config = dict(
    train_examples=195000,
    crop_scale_min=0.7,
    arch='repvgg',
    optimizer='ademamix',
)
Rows from block 3, named by matrix and row number. Each number is 500 + 25 x the weight over its row's rms, rounded and kept within 0 to 999. All counts start at 0. Numbers have three digits each. After the name is the row's rms in percent of the matrix's.
# c3: 3x3 conv, stride 2 (model.blocks.3.c3.weight, 96x48x3x3), inputs 16-31, a 3x3 kernel for each
c3.2 100:520497465520521474483465494497512514500492488475469488459483493514516535536542527526532514551540542541522522523468457495500475468481501428492543473513545516555554466465530470482513532505528480484503509511524518505504480502519505513524512516524524536534522519529528526521484511510482500492524532518507527503519507509503490511524500453516517505503502497515471468492500498478462515543503489526474482479456467512471433493476435451468471
c3.3 096:501497502476504499474526538500502494503517518513578560473554562496529589499531545501501508474483499459511526492510514507509514493508503502527499538511520543562518481492511469474502525501477505478480513495473521530503489516513491499504506502486490484494500500488517516512473472467477453469474474490522505499530531534509534554511516526490485489492483497522512532499509513484528536485478473518492477492521536462469482498512479513501511
c3.4 103:443494515435491525424490520503507531540513547513528521491492525487496509475519519477472496479500511479512519499505484509497483486471476517520523529525530514559519495495505502521502517508494507481507514504532528502533470494512481494466483509467471485501471478497498485482460486499457484504469484510470478477474514484452484476497498499511499512496512511497516514494516541491519516494463487484476472484458497482522550497517540505544554
c3.5 108:486477518495492470549551517455489490472481459490497489502507511516492509492488487474476487486490472503489468495465490542500475578530520540496474542512503484498515549574541529544545466549531494510530474470510476467499538550517532488508472500514510529538461489497456454467527512483501497513487501513473480512501494465523528509496480475492488480476514513497475510504499439548528476475480518487488500526555549466508513495475481521490468
c3.6 104:492510574488514532495504513447444473512510525529539540500499487537527559533556540495460462507503473518508490502512578492486540494507547523505514515500496488484514536519509524519538502505511477483468436455441501506504544528497587545572585570540526518526491493519492447474507496495542506518517525505519491491505503484497513502479463488494504413519524495444475483481499475526530529494521494514538541511540519484496536482493491468493513
c3.7 102:490495490490491484491479478549509535500480483452473468498516517439526510467473499507487507501484491506475485468468467473498470474452455478452431518504470520522492509551509513538508533553497503493491502490510500504534459441447443494488483479503511552533506540552520555544487486510485505500498515513458494537463476526490474498515520521527513513514542504525519489519497481489474478538539524514490490513504524503529529521510521505492473
c3.8 099:494476501483512494489441467505488474512499510503502512508562529531531549541540502501493519491511483497467472508499504479492502475463467530541528535522520503561515542542526485495507509505522514506483529506505528540537506510512507521495519520532479463484490477500501494519502479468480491457497489470523525513517522533501498515503514509514484468494497479495525500524516522519498504501500440514506455485487475504490479522499491500487479
c3.9 099:500507494495495500476514496534540543526520529529534549504524517509506472494490428494506482502505464483459488474535559519531562528575558480476496495489449491454443467471460437459444463475452540533508570518545564551555508519482534520462492486420479491504472515516478503515519504519526523484532499469500495501506501540493497524514504507521505489523487499521508504516493528514524507496527529518516539527528520482493469508491512477509500
c3.10 094:504464474515471478525545525519515509521515526526503516455486484473483491493488488458470490450463453452470463482481508498494510508523532498502511512480508495489514513532542478461510460491506494480481504485514518520549510535507493524521483518502547544532537538519513519527496487466478489463491489484485470501512507513514521518482482529507500503482520508440441468450469496470501518463483533492473559512522519497467471503500497513506515
c3.11 090:482480488500491500502503515489494512487516516494503522507516496486498467488461447509508520490486510497485488500498515479491508481492506519506513503474480487458465481518531504506513497495503497509492524497539527532546546529513526504501504499481510522559513522533516528515483467483495486490509486482512503503527493504528518517502513503492477495485499503499505511509500529464504499475516522475480487514493472457483469465482470464467466
c3.12 099:544522539517516549520509560481530549544509551518546548495517530504510545529539512498481500490495502487508499492468477477465472494509512495524513515521510513505474534516506510512512507495550507497501516491514498501498460506526495512542493519514507530497507511518503501516520505496517489516520519513518509482529464455489479510499482491500490492481503491545512521526554553518526553530488483510502515495506529469475481481478490503495498
c3.13 094:516517498523498494521520503468504513488467442531465477493525520498488504488486512511503511535500531553532514522479460520489460502490473488520514509507519515518509434429430453487438503470494500523514493489493483508490473464502451478472485483485460456460510499463526501469480462493483476510518500510465483459516484483509520499536562526534512555516535539515519498497508484487497467495470488464479461496477468510475494470486470481465458
c3.14 092:478490485492477466511495484493474466495469471510512484484457476498503506521529527505501502511498503517516499493434483489491487536491519524531515527497518537537540512518472533521477518527492502498520520513521518497518503470499498483483508483488510518522456488486434462478530518510566520526535535509486502508478488496489480480492551522504520525525526481467470475507480471516506511478464500478489492495484500505502502505515537537526541
c3.15 099:486491512471512501490472502498483496488473492487464484498508519456484456465439439515508514494499513496486495468489518459481478465462474509527536516515542509508535483489481503516546496525525517516494545519530499507526455508506477492535478516530481486506466489512467492493502510517493496543473474520492488485509510505511514537512514492529508493522513489490498499490515493487473508477460426518499422523503483493533535478515531479489517
c3.16 100:538551504553528511546533507493506512506517473499502487461495504466496495432453493505521503512515495502510504488457489476499494522503505482527524510534547505543524487522514501502493503503481476484503508487491474475482456481500487488496461465495531522507486496490466478487479501507497507537520547531488482486484486509494505509532528533539526539567535508494479467479507479485471494490483507494483515468500513519508492540514507517495505
c3.17 093:476471478469490464496447449488483451495505477535516502481461460450451436455407448475505514493504513511516509540500469473484441470437456518510527523498513509517507470479485468482429504495462522523531536519529523523540447481504476513507494513506507515483511520488495508479497497486513493485487481478519552539516507513482488480490537530497491529481505512491483468461472467463444504506501476507509513513491512508460461480477437485485472
c3.18 092:511537542512506548504491492495527534485536555459536509494528519491507514481518500506518523509487530485475470493495495473487492518483500488468476502479452472482485493474471524524516512541564476466440485493490479492501479480488499489471521474480540531504526522514499505534479480511472485500487484485488501509506522512497532522487470493479488474490474497514531528544491518484499505483511488475490504459474481500533546514506541482472498
c3.19 098:499501487493476485495500494450455474465455502481485515501495501514514553519535560504501495477476485497513502517516501493503495469469462513501500497479479537518506505469484478466442442423431500477495493505501447476488474462523477487514516510532539525519514512509503510508527503496514507478527520499505459487480453494479436486497488459467480445482474461462490549456508524478497520477486481487494481493484479456459461485491506496496499
c3.20 097:517517522506505498501502501464505483477501536502519517488498533521522570515534527536519508529500514514508500493488496471481473483483467526530532550527545541535545458431492472506532479510532491505505486491506506503501509484491487494513506525518536517501492489499484496511516510469520498507509536524491462490474470461452480513446465515483493488498502488507500518526505528548553539473488545490511525516533524519549570530520557502520526
c3.21 100:498512522482493473474460478511535529476483521483475467471499513477499513483489493511512518513527491510499499483481445522502513521520537520572538512522554514509516503493466502502508512531528495511515493486510496488486462468501486511493534539527480459466496496470520503498477483505481505503472491512536563520535539522484498499516549540537519528507490491475471484467466471495485487480539516484503477479489456491475481498503488499492476
c3.22 101:503523520517502524524524502504509518513506551489479544556552504513483486462488481504505508494487490493491482524519512521498489524536495510488499515483486498509500533533501534528523505515546502486488504506471486478500504499514484482498512497505532536533510513519491495512491494503514503514504524507496503509492500504494503520474453450458494465494445447496536529533533531512517493528531513511531518525548521517536527502509520490500514
c3.23 106:493501494467493494449488478518488471554525511499470468513477521515479510525495506485471508506508517514490486504527492479517511509531520473468462505473457529506514482455496485499487510507535478469467468491500450413432456447501484477510446433477477468469497508515463464467497467480497510491500527483445465502460488520492493525446465491417477499429436456486532505484525478475490454519508492549529526480462456474462472490465481497473484
c3.24 098:524519484538513461528515491529496475539500468510467491537514503503489458512529523494488468498500454505509483509538530484499538504519519511512503554542520525535510491514512505507501497505514499485491478499500491461476488502486493468467497451482470474485472487497474488492533530518542527527545544518488487490517518515516529540502503496503497497489491499507478493494505461512494450493492500521518496525500475514466472522475461512487485
c3.25 104:515527494495508493462488491500477515531486483503463425521512501501485491499511477502498486493510486492485490493515504486505526473520499479481509492489478549501498513517486534511531530536549478430492523485457537516443521553508516522517481504544508504495497500498508476491486503518478506516476500528512473450527512475526502492466451491515513462515508491536522508521523502505515512495460510524499476539509491519513501493520512517499494
c3.26 098:518524526517511527513546531500481474511529498508498458471467487473476486499473428503494524484501520500512531516532512552512531495529513487474481443468487452459472478499506491499500510517532497500483496484483505521494484527504460513507476488499489489469495495506521521514476476503438484509440462484527520526535510526495527508525521528523498529529507528549523528540514541515527534493525504527522522519515484475487473515501481515514498
c3.27 105:525534536483499500509494480473506494473487516470486484447470497490484528506518498504523511487472489468482467472444469487478483506496524526509527545521512545503500438423474481496503508512515501517525526489527476461507470510522498511525539560543500502508499506493475487493513499504524512539508529555507487528494473488485497491502482485475464479497479467472488522461478502492477493506523544517492520518512520496531515544542559505522509
c3.28 096:481522526501526545502530529522522482483494451484493489480477464479441398496480510517505483536503506522524522541534512524508508524504505531506525548523520553550522487510537496487487487508494508475487516515502509486498539531506542528523539526550533534542538540555526539525470451471488497492503512500531525493497507475503485478543519528525506526513508513489538526536529570536560553531497496490464463524483515460512521487509521517528507
c3.29 097:517508531516496525514515539513499561511528569514520558530510488488501484498485508543537517532525521535539536497538544496518504479508506499499477493487491471487490484488508441467461431429442516485507498484507492481497498475492513488514508517520480504510501509507503521508538534503514511509520537516510486484508506479472470477513507488536506469510510495500532511513505512509524511479459482468488456468457457495513538504506514532514530
c3.30 110:483484457506500479491494495509483503469480484492432455496488489425445494418395462518506498477498505479496502546542521522510533523543517491472502496481492494458488499476501562502442543503479488478505459493515481464496481476487471490494482460488517505482555539505541534532504516509494502503492479472514527521517506515496529501529534543524502520502499508507498505483486510483481502494488507446497509479469507473469478505501463509472459
c3.31 112:500496520519529535540510547536480473520475460497456476492535509504515514469490509523497499541503501526501487446424485451483486481428498524507487514514474501501488470471524515484503527525487511508496479477453488470456499481478501487480466493485532508515525513481514489489498503492505505518508506518511475472503481497481464493531532527518506519508500510471476504504489481498506500527529556465499517492551525492467472481501515477474485
c3.32 106:484501501518518518491514527520504489472499493491482519575508469488480471474459510509509500521507516511494507468473476464452489471487511464461490478469498465482471499507493515459437503441457478458456496479490474488526489490524526500527519528550482477460494499469501500489508507510509496509496476508531531520552506490544510482509500479510510475492494481520506496478481506438458518499483510483474507434461525507469483480506519443495509
c3.33 096:514464522487474479472465485502539512506491508489488498519505493490493487500516485500478508517498484521486472452447494441440475474447519484527553464496546506525540546520522470484471475464489534552542518537547522576538499528537517501485515528479446444462495488471507510520490501513481525511499514498528503538521520536521460517515542531523511549520494520541523487511518494513484460476504518508492525507500504501508487484499453470467446
c3.34 091:496507499504503509517541521486492497479495477515516459453520533516526573520527517514528508511511550500526523488472464532519519538549536507536517515504518496519488465483478498522473513526487499519502507496494518504486510512504483533502455470492487473490471503471506519502495501499468469502462479518499474452516515489537549515495506525504496530527507507503506506511506525499538524452425505456468444498466449457471488461492482463443474
c3.35 099:515530519505490515494513524494470460478496490498483501468485484468505510498504525510508498526506500510514516513505522505505532502489501483501517485519529514526536453444472479500433449478489509522494526528537523504541471455474461469471492475500482474476514497499479520518445454466460473489504498517494488469493472468490465466522539526503508526489496505496534539535489562507526537460454467442470449481466492501497503498490526481490518
c3.36 099:494492499507501507499475472462477474457463449494449449524513494479502456463453439515505508527483530511502517497508491488493459464424441509519530529528522521533522500459483493472451490468483502502517504531534506526539514504535511483498484489500505466461530502481536525500506514510510502509523502486513529507522527494503500480511545547510524541509527526491543513495522506471490501515527514489516511488526500525523491527504500530510505
c3.37 101:484519512473497498480481503472437423461480436496508471422413438422447443433410451488498523503509523495513521542508519508495470488461499556550551539524534522539545495529488493536500523557484465456467473497468484508504461481478479497476513503482528562533501523507494499495512516509513505508522525506484504511470478504457479478483482510482485513491500497482496484474507493472481502482478458485503523515532534517528551511510518518514524
c3.38 098:489481474521510483522507490499496511470474494506479496436460481418465494478482513507502515529520532554538522516481498486490435470456449451497534475491532494490521470482525430508513479508528477493500458477507478490485517524528462522527460505529501517498509495492523508505479487498453480479491487501528521496536509502502514482511528490515515530497535503479507506515492521498516511526492505499484489511486480464487512484470444525471425
c3.39 097:499489490499503496487489505529507479534498482528489478475521482492485473437423449502522529498517541464485507475499518472506514482511503514520507527511519494506508445444449476474462519485486511536485559529509521547509504485506481472477443469477455450485483494499488520509476479519476519500458462486501523536508529552498509514501549527519507521541541529498520494524487513505496500481474490490481460483471470499489493486470485490482482
c3.40 095:499501490497479502506504489535525517519497497530509494476515494484512493515558537474483471490485443503479461493517534516490533503499507502486481503499479499496465466488519488493519488522487539526481531525504548530508473475479481484457505510488521526504530521528520543526489481473494503449523495493516513487502513525512497510516518509518508504498485505521498512522488519555534498542528498527524530533543536517525506523507544510528544
c3.41 100:476486496481469489475486492523507511534507519538507506496484479477488472478505532484470479494484470509490481486483506426500459435445458499497464497502494483506500522530548501508518498501523509518525534513558555556550537488504486487477449440439483496508491483491484494493488489493487486478505467479477480474498519500516524510509532529520492553525538541517518541532492516534504490514508486580525538526565521504504496500506483503503492
c3.42 102:512499481502494510506512496547552523537532542530542542534514516530508509498499481509510492521482485519475483484523524448505544466560553532538511533514502503483463469471459477470479498491441486498501493489480495511511488509527540506514511459462485465492493483490498491499524521496527498495518501487496492487496490522494519532513484501425463477444458489469474494485482524500502500515511527543525554564595578494480484511490488503499499
c3.43 092:492491489499509497494485488457482506479482465478454454504473462470472453451431466524507506530507523532520534487450490493478470486444490505514515492495491502515513487462501470509428470476496497521474507509520527547517490470485468487469458458476485457472497484477506499492514497494509485502507487505514525509528504504525514499530567520558511559568578538504477468534497484511472493496482503474484495477463458503491501486482472501479462
c3.44 101:505503490520492505541522494462488508501489462497503467510496481517502501501517510526504491526505479529500494480475478473495518487502504483473490470491498473483502531529504515501513502531541496508516506494512512525493433467474442498460455466467482478476482498487469471473519518480535533494524539495518517512518492486510478478543503510522497508524526508477470483487490496499494487494515548502532530476517529524546490530532538515539514
c3.45 109:473498501471493499494478486501480507503512516537510513535491485529503449567544513463471513504477490529500494498500513466472504467478502498505500512502489516476472496496497494492495491490475437466470438449450445418440533482489511490501470508493523507523500502514479488509497456474514502463516520504472480507498506530549528521499495513484508506524481506518545551522498524547514490516507490497506507504512530486455498507473462524491474
c3.46 106:514512498489509482465487492513507536478449474505483493471500489507522515550515536544548540520512504514517491492467474501493467470472499486496494469476503488462465539563480558524538532533479505524542488519503515495478504513514517500521517538539518509507496521520498501481501526530528496524516490486527527529534521518490494469516501526497516508460478488505506484459472417486490501447501468481477451459483476525509490489492477445459504
c3.47 099:499503473506498492507523506476483505490478476475461478489522521500496505486409471513528523511505529506532521500514478505502488506519518518504522529495525515514529496450487500503488463499450483474526463468485485467498480496491488486493512491506484491486503505488493505488497503503476496513511520508461446465444468450449461451512514524474491512467471495522532513523509520499527517491521528472478471498479495506532532529513504515499493
c3.48 103:481445457488465428521467463452454509465471471515462482467469476498486472526489498511496482519510477540531506510516514501510522514504511546523537564511540552576548496459500465485513469411490502537540481544551507499534503496495518491481537498494516526535492493509500500490500501506518480463545532491504508511523507515519525508504504516521520534515536538501482516468491467512492475523491500521501505517525524518513485554468421577506433
c3.49 100:484521511499502509493483485527559548482514519447444433484497535452465517479478468505507506513491501508482496518455476502491478523507492526557536529526547510520552508511488523529570495541561496520517471496484475464459511514542497515578506474509523492502528504524514506522486478500488489513486486500480476494490473480487471461474480513481496473509479451525517502523488501512481480503560599491483543493483441493527552485487515466470492
c3.50 103:465485493487500515530529530494520491515507524529544478532557541527534536493520510518504490514509506517521501487536508517512547516547541514525509510520522517516499450490488493503541508545537509496498500479479484458465466461474447481505459463460468487506461497503481492511469470469481507542505550553475455463465488479471490473513499498505499488504495485514518524516516510507514509480474480467472445506462464453491508488511552501528542
c3.51 092:469505530466493514472498518505510499530531501522527490515538510522532488491475443494504499485491517479501516488497518489493507490522503516533518526502531510516516454456477478523526501531537525519521542501519509528519504490461534475441521492451485482483509510517508501500501473492509475483505473486494514540486526524487527551482520525460489530478505508529524487510501523505518477508496493502495506502499478464471452476494462477475479
c3.52 103:501487463472487484455477481526499496541519483541501492506535494507519496506514481517489511514498510514500522486476484450485476437443436486468491467487493452476460509492471512469470506472506504510541500510509532528507445470452452502493451455453506510488488469462471471486490509506461480492453487493526530515545512498541524495502530525524513515502531522488503500509508509510512519481494526508491483527505489458444429448486465459472481
c3.53 099:517509499531498517510521517486449534488476521465451459410422447506483460514505462476477511483486525494508525501512497535493487514496484485483516523474497504510497556530477531485474515503498453446465446509496470466496461469471452482475496487484522559525524525532525563553493517509479506508505520511495511521499487511505524510493480481494504514512496516498502476486491472455467468514493457464475461443421461518515484520502486506495478
c3.54 109:471490480510506497522518481470475471460442457480445463490505518430473534432446505513549542532520524532527508512470405472493442478428455501521521535499527499509525511510494524524475529499462502508477480491482475487476475467488506497501494464507527499449533508447505482470483526522522504547506530515466493492488495504482501517497524528523515539544538510482498466505493447455464461453419468466485507435478474486518527494532528527522512
c3.55 107:531556544528532559535566555520515523521506535522518525503505513498497514479502489520532536518510530509527517509480505494502504501477511522524528539506518520509512470473454498519497514531531504500470507505495494492483499477501480472480494474482504476486500503474509497504469513530483512526482538515470464496465495510473477503518527510510522516520514518522520525524520534505535526501509515465491495488501512512558585555501606549550575
c3.56 107:500474485483484486466482502496511508520502489517485497526510495513496463510488488498498509504520516494501505509489506507527487506483486488484476495516483509493508470489478491493465506509508499521516527520537510539529535512493493519509468486507469467490504497503520523505497507504490497495490479482502489500498506491485485508500515510513520536510510507537532528552544570535568568500531518518496519508518491511510487505508503495516497
c3.57 098:534533552532517550531543535526486478494478472489489512462472469445469504435483502479483489467480495464474501492538532518501516529497518481462480505493506480476501526518502530509543512499531489465477484486455490495468505508504490482501454465483534565541539531546526528533494493517489482507483475518503526527491495501512510496510483487488492480498505477493503490487498491500477456511502489492474476468503440521538547517521547515533538
c3.58 104:493498511499498523554577547496511515495477478473430535499526494524510486530545521498489495503494501530523533509536538516487522526519493467480492481480504455469487498464468502460500454445461490501510452495502453462456493497491484488480481486519493508512504510522475492506500504515487506501492479521468484503526497519550531511512526536503508527518519519506538546491515510511529474479499478490494436492491453474524538480487507504499501
c3.59 102:477435453460476460473462453517504512503496468503461415502543540510507510500463497486502494481527503490475498525535549526523535498527515523531533516495521500500501485500540512506550513540532500502506499513476525485496477487496474478511482479525494499508499510525507514523518504515517496512505498501512536536507535548500522519522511503519506485490516498500478480494483463503476480489484478484473439486476470504481437510500444507462454
c3.60 112:524517511523522473526511503536526511520495503506491515478497468491458506530502493456500508446487458487468476451452455468478477459489470520565543506553544485522525502520521489505499478502491471500494484494500481447480537505487521502489530518509494469499487472472509499491463499477474488478512494462475489500469486464487492479452477507496502500468486482475457505486475481486481502487517524483486515506494521496501500486478483476474471
c3.61 102:450483506477494501515504502548546546521509543504515498518564584557560576548532503484473500505501517504496490445475514443483518494516526502513507523520503519504470504534516524517569533572544523517513512488518490504507501475487469480477517483482442478515441482513458491508483463490466478499481476509508474511478495520480501524488481471511510488505499509488514512498509521497516502484494502475486474472476474486533510478491501475477472
c3.62 099:499520523521527538497522492505475464488500457485441469506524507494495491510492509517495509497482517513498506495494495492511493494496495534527507516497503527569523498488519498510530483489486508504511514523513510520499547565531511496519509524514519506506514511499500495500477493488483481467484470460510529498536536526528545539504521506492512505508525521507525521520507515507501483543548531521510547534537508508501491508514501522523509
c3.63 098:553540496540557531526553527474485493478509503494484503481511529483482549487467486518521497531509525513515525498483525469488491507488511506560548559527573559572558485483469480488461487510525508511516498506501501503505472493522487492509478486477509513510509506503484500508487525528506500563543551547489489489509502512515541557508499509488491515510494511478465449490505470475489474498539544516543581510543554533524516534505506514497495
c3.64 102:512480497509487487537520505453444469490494501553505472530533504547529516540553519476495492493500505527535532524524515504495491470482457502504499522508502521519480473481496474503502486531537470472497483491471497477462450435475474472472475473499492517504470494495482486498515524471519489486521532524455475475470501484508543515487503500480490453514512480490492525491499473519531495455494498537500489546530489494494511504479482515481510
c3.65 101:435426479438427453444420464492473489458478500468510525491484489501482498485477467478497502488493507482482491486493490501507478483520506529533501520497512507495491462463476478501486515514496494496510498502489501514536492492523497517525508537523486517522499507522512545539512515488519507476505505482465482508469512513465504497503502500489506492500494498480506506474498469469462494490509497514510498506528524480491485471477476476495493
c3.66 101:476458459459466469455467472500518498492492491505518506488518503508505531528525514496492463485484461487465479521538521519506507504524497501503521507502503511508500485447477469488462464468471510528512519493516508519517493519497456505491498478479485491507500516524500509518513479489469463403488425441518505519541510513514527511534503528519497515510512529527509521505508530498510496545554556541509533548523517479451471471463448471468478
c3.67 098:508494488535498499496508500509509546502514504513486502493509510472500522479464485522510501535516507517511495480482520506502508546524521512488477484477492494486509524516520494513506495499525502520518506509516515532514504508477459497455453440470503513511490501505483478502489492507488512508495485510533514504544516494527524484508534495530498503520512501528550557555521555501532521490498524502482509503486484473509525459471491474474476
c3.68 095:521540521559526544560577543484490509509507491491490442499525519509535505507474472507509499540500509531530498499485485466468491481465492507474483523490484492486474514523518517527529520538514493473523473475487494488476515510518519512492494464497522508480502491487490472482494487491501499514490523513472482478499513511505527512525511527514495520522510508499523493533514510518537495508513506512513499517493477506515511528518527519503522
c3.69 098:500490506494509485481459499527502499489496498476472522525533514499499505501481490513530545488511533472483524472448443490502436488471475510552541526554551516535546523471520530497510539492486517533505534525526518528522485583523515533559483531562482480487483484458488508480491522534504514509482486516500489488500500495525512510495478496514526505515544534517510470487486464467462472522510497509532501503529496509519483512514510515498506
c3.70 096:481524494495510491481462486504500527495515540504499531521485502482497504516513504496505520494480481464471479498452445530483475497497468531545537535505545534502541548548515551494509503490490471458496474494534476494531563526511514530471485491460500477451501494457516495482516512538496501534477486458529535522505489489467455455491467463467454444491476491528516483551503468496471492496530508485500520494513507514528506506509477459473466
c3.71 102:481488490481472486486482515471511528473528523492497512497458450448477473461446432502494502518485491510500495476483467502501487481505516499494504522502506515517490469448490460470475486458481447492524431497527448474512494496501522494491480493469510530538505513521504496494527519508516487477491483480529532549525516536520530524446413442455477476487480495468489493451439474462476501536557524513530492457501471529516543506494537513503519
c3.72 108:510476476526491473492487477487490486465470481451437426474496514486499512537516504497485498490486474499490469534491502503493475508495504499499472484471498462479479515549554516508566503512512500526518462496511494466480532498466532514497561551548499500529511504512537500510502478461483473438494452439488471496500487494512514502436492503480476469471489462512506513540533502525563530491493502477515493474458462498512514539508504540506495
c3.73 110:485467477483507490478483455506492448486490466470501535521489495488472495523518539524515517506502506492495513531522518508513514523515513520495512487494453515457468522514511525517502509502484493494461477493452442451459488501516482507520520516548516507514512521514499512523510510519526527511499493493521481488510486507484479491458434437442470463433466459463489525467492481461483490522498499527511502495503527444449438459484472512513496
c3.74 100:491476455506504472535528515538564470483506458443455461547564521529519519497492508511519511487517486512488504491497481516512497504532490531525488547518500520504472494566499515524490507534472500513479484486486464461486504497507531509528539532530483476486512528517506519500499531511519516512525519475521527546519528524511479465509517522500520502478489494465459481480497488506520501493507504505507521492472515502471460511499504511508534
c3.75 100:512518504517512476516512501542553515526502504528486477479478452464463407451419434490501487505504495498503503474476522480481493466427450496481485501477481491469484474460496484476485482504517517541537505519575510524529461474454485484431452477457446469491481511527473516553478509489496529501514539514495485490502500481526477485525551546507507538495517504500502478516492505480492493488507496504504498483487477522509495535506508515518503
c3.76 106:490509498504523517500496502496483458501492474486490482454466475516512523532541544479443446449454455489478493509526486518510499476462461492512545528515533523532545481507486480471475464480468523492523502491514502478501539540501510523505500508497493499483512509486513494472462480455479485455509521482521505527521511508511520545452460470484486480474474481497483501491490480472461483471462492492485500478469482482504482521524503513526500
c3.77 097:473456455507502473537521510487499486472509487496501490502527538510522544500478473513512499514506514513524519529483489517481492513504501543581553563533573559582518477427515472440422496474428486517522466495502458454506499477515500524511534534497501480479493498473500502463491502503511516534510541529488505509501500502508521532519516520497488507506493514456446462479488468493461503465494531483493509474500515489488490495491459520491485
c3.78 105:495495505494484510490493515474466460434480456465435476470480495421460509473451492502520531486500534490502529512520503532503480508517492536541534537542550504548534491442494471480459475454450487515482473527508473473506469526535466517532470508529512511482500509493486513499488517522471520497480488529517533514554521519519517489514518522515510523495490502504516512477503526483507501520548549504536542499516494482510513482492518530495518
c3.79 089:507531531523528528529528519514484503530506511526484512455448457453465412449392405494503497490511498509505506507488515513476483514483485527514500516506514471495491469512530462477514476494504518508526525507540507491514451474466447479438450476458492485510488492498492510488489481491507502496523502528490508523524506522528518517526546529516513528524522521512507496504495493490487497500510509513498528502500500488494501519521508508517517
c3.80 093:530537520538513527524510520475453474477481479497457518447467465464470464471500514505481468510503486530497480533545527537495522494481489488515511514516502480517518497491474478492503478457475514522536513514489510495491484473502493506486503521515458477493479495515485498506501491484508498474504476473540541544518508529536545537503505528515492508522504517502491479476491476490463426498482488505503475501538475505497499515504502509499496
c3.81 109:525520500510498486529519471465493491458506539479506550503511512525496511522526515500512495494479506494501500495451416542514462494538503498483452482466448478446478461479520465503526481517535474486517443473511472442485492477459518488486507537521496520559495487496516469466481497476504513491493512511494449471496499485509524510503484495477481489496468468498511553522520517525525509428472523430480531494505531487498547510515528505521503
c3.82 096:507486480510504486497492499469466473489486467514489513478490466488487458479490488532505493534511497520511500476501511473505498492515495506471505495474483512484486460424456450484452473468455508518540526502544530537526535499509493474470497493496486496517498506517504538527506495484500506440495488477527521508536521527496534494532555550519517543475508494499489465506501512523494490516521508529510530525527518440434437453478430451474459
c3.83 107:469477490491501518486487508523556532551522513535509482518530532533519517489480494487485499496495505499488493423449479405480483424473491484503524483497512528511528501510506521516498507518516514530510513509516520536514487463479476503478495476473443443478454497475483509509477491498486494516491510521463454469464480492481490498509555525539505543530538533483486492501476500496483510484441428506471432452446454478478469489496512503509505
c3.84 096:495493487493498513488522521510525504518499494521519513481522515512521522502483475502482481500492485486502480436457511450511558478508558532557546544509526534494493540508486560515463545513481475506518497499493512508484536534514503533485495493452447446437440479439462503476543551506512519516500490480504485499497489501480539532483498509480487493502508497478493510492492504492510502481462479460460465490485499509507509518482495512474465
c3.85 102:527522495513518519515530532499472467491476473493462446519484501515490523538526524509522524484489498527489507531520522537512514522525508507460495485468474478447474491495508482483520479456503465475472460475465478447446495486509524496507499501496493509499508511500486492469473425492501467469506454488496466494479477468468444453509511499485506499482481488511524524508505545528535542525522526507486491533506497506511503501498513526522513
c3.86 100:479502528452488499450482496497498507520496481553539480545551522538522520515549544509513503528511514504536529457430461485481465492458457501523475501505494499535490496476488476468476509475508483496502505478458511504464460461448487481461505489476433450466460448446498488473505501494504483487494509518484505485521521500518514512500521511523510518494522533497499501476491475467492482504487514499504476489490489482485513490499504512492486
c3.87 101:476473477484507501491495493479465515459489537471494525451475467460518511475528544515482474525506489537510510494508516495493480476451421510491517485484496489500498479485503478498507492536546524529508520511530511523532438440455419471445468468466489492510501520523497534533506497487488481468537507500527528537542508553525516527519533529520520514500518497485497466523507483496485477504516474528526521498499501460493506489517510495510512
c3.88 089:503532507504511511480488496506510468527542537475520544517539544521499541510516507513517499508502511502475473477480486490501538500518535543548502554522520518561531515517524510506481551547498471467454495477476472496502516481506522492504525486460493461442475472434513497479489493508505480522510503479503525549505557555525522551504512499474500497456454479500494489500485483478467495490497487481502504459513519496502515507487480497484475
c3.89 099:487483467493500468501495481513502474458496466502478478476457442484464411479463460485493489478498478491499483506561547524536548507534542525491523510499506528488514470463482452471505471499500518507500507522523512493501514504495522500500557515515546567560520534571519540555526507491540515498527511504517503463490498456493481476492492488495508483493504500490486510478504522505517532490470453476489474506504482495489481485476480499506502
c3.90 095:497507508502480495514514548449477521482509529487524551459466461512502523504527524468502488470498496484490492520485511510496493477464454478457463507459470517515500516518514539512500557502490488477540455491534428463524493493462454496505495525553491501478466479486456489497486507496477493470475501517514541535516529508493516524496492537494462511466446480508516539505518528504495492486506550497500533481497529491513532508531558500530550
c3.91 090:491523534474512527482504537506489496488507538510517508483515550477510544470475471488512517514512506509508486524506538493502518494472526544538513560532543554533486518528489505528517546581550521500490530524480544500518511507520516510525545539499529539537502511513496500512532521512531516531530535510546519522516519493501484500485480510456494487495517511504507526506519522506534540498508532492516519486502505516538525513485500504511511
c3.92 096:503472466511471478504483486513507479494495490504521480523517523495499543503521545514495482538503525535537524527446514500469486508449498521546511551540531550569524512457485530486451540505522486530524501515525483513488512529490491499499533549519498477479492492453513485463515543531523515520523540521497505528513499522508530521518504506520499538516535532512471468496485459482459477530524527472510508492500510499487485517506508521525523
c3.93 100:517511494526502516506514518499527488522497498498500471500505497484481464448460464514494477502492469496504487493513508496485504493474475520498482503470465518488470515463511519514503513520502483490485485479479509504497513519477535515494526511483529525521501509503500515515516516510522521524524542513451476463419500478420435487500490492478477488505482486535522507547520537549544549556544516533503502508504504572573538601542559549552516
c3.94 095:488483481454485472472451469500490488500494537503503555494491493491495479510509502503490495486503483486465472474514524478511516461491498521511483555530500497493485506551524475509526501520510506502450543530519562552566496461483523507489532528494499550534498527542500524510551537522539552523525539524504478507490506501498475502491497494522511474512505485495477476504492499521486484455465485496492527525507522514514502492481472471471464
c3.95 103:496476499472476464511506516486504524446451500505453463468450488480483503517543497503502529521501521505493506470441517512486502546513544524531519494516544499511519521555524532486517504486494493525518471511533479492498492489507518503489537514467534539541500514530470461480475501527494519516485479467506514522501500477514517505499507498504510503515542522450465488498470487513514523452467502469474496497496482436481506449483477484489487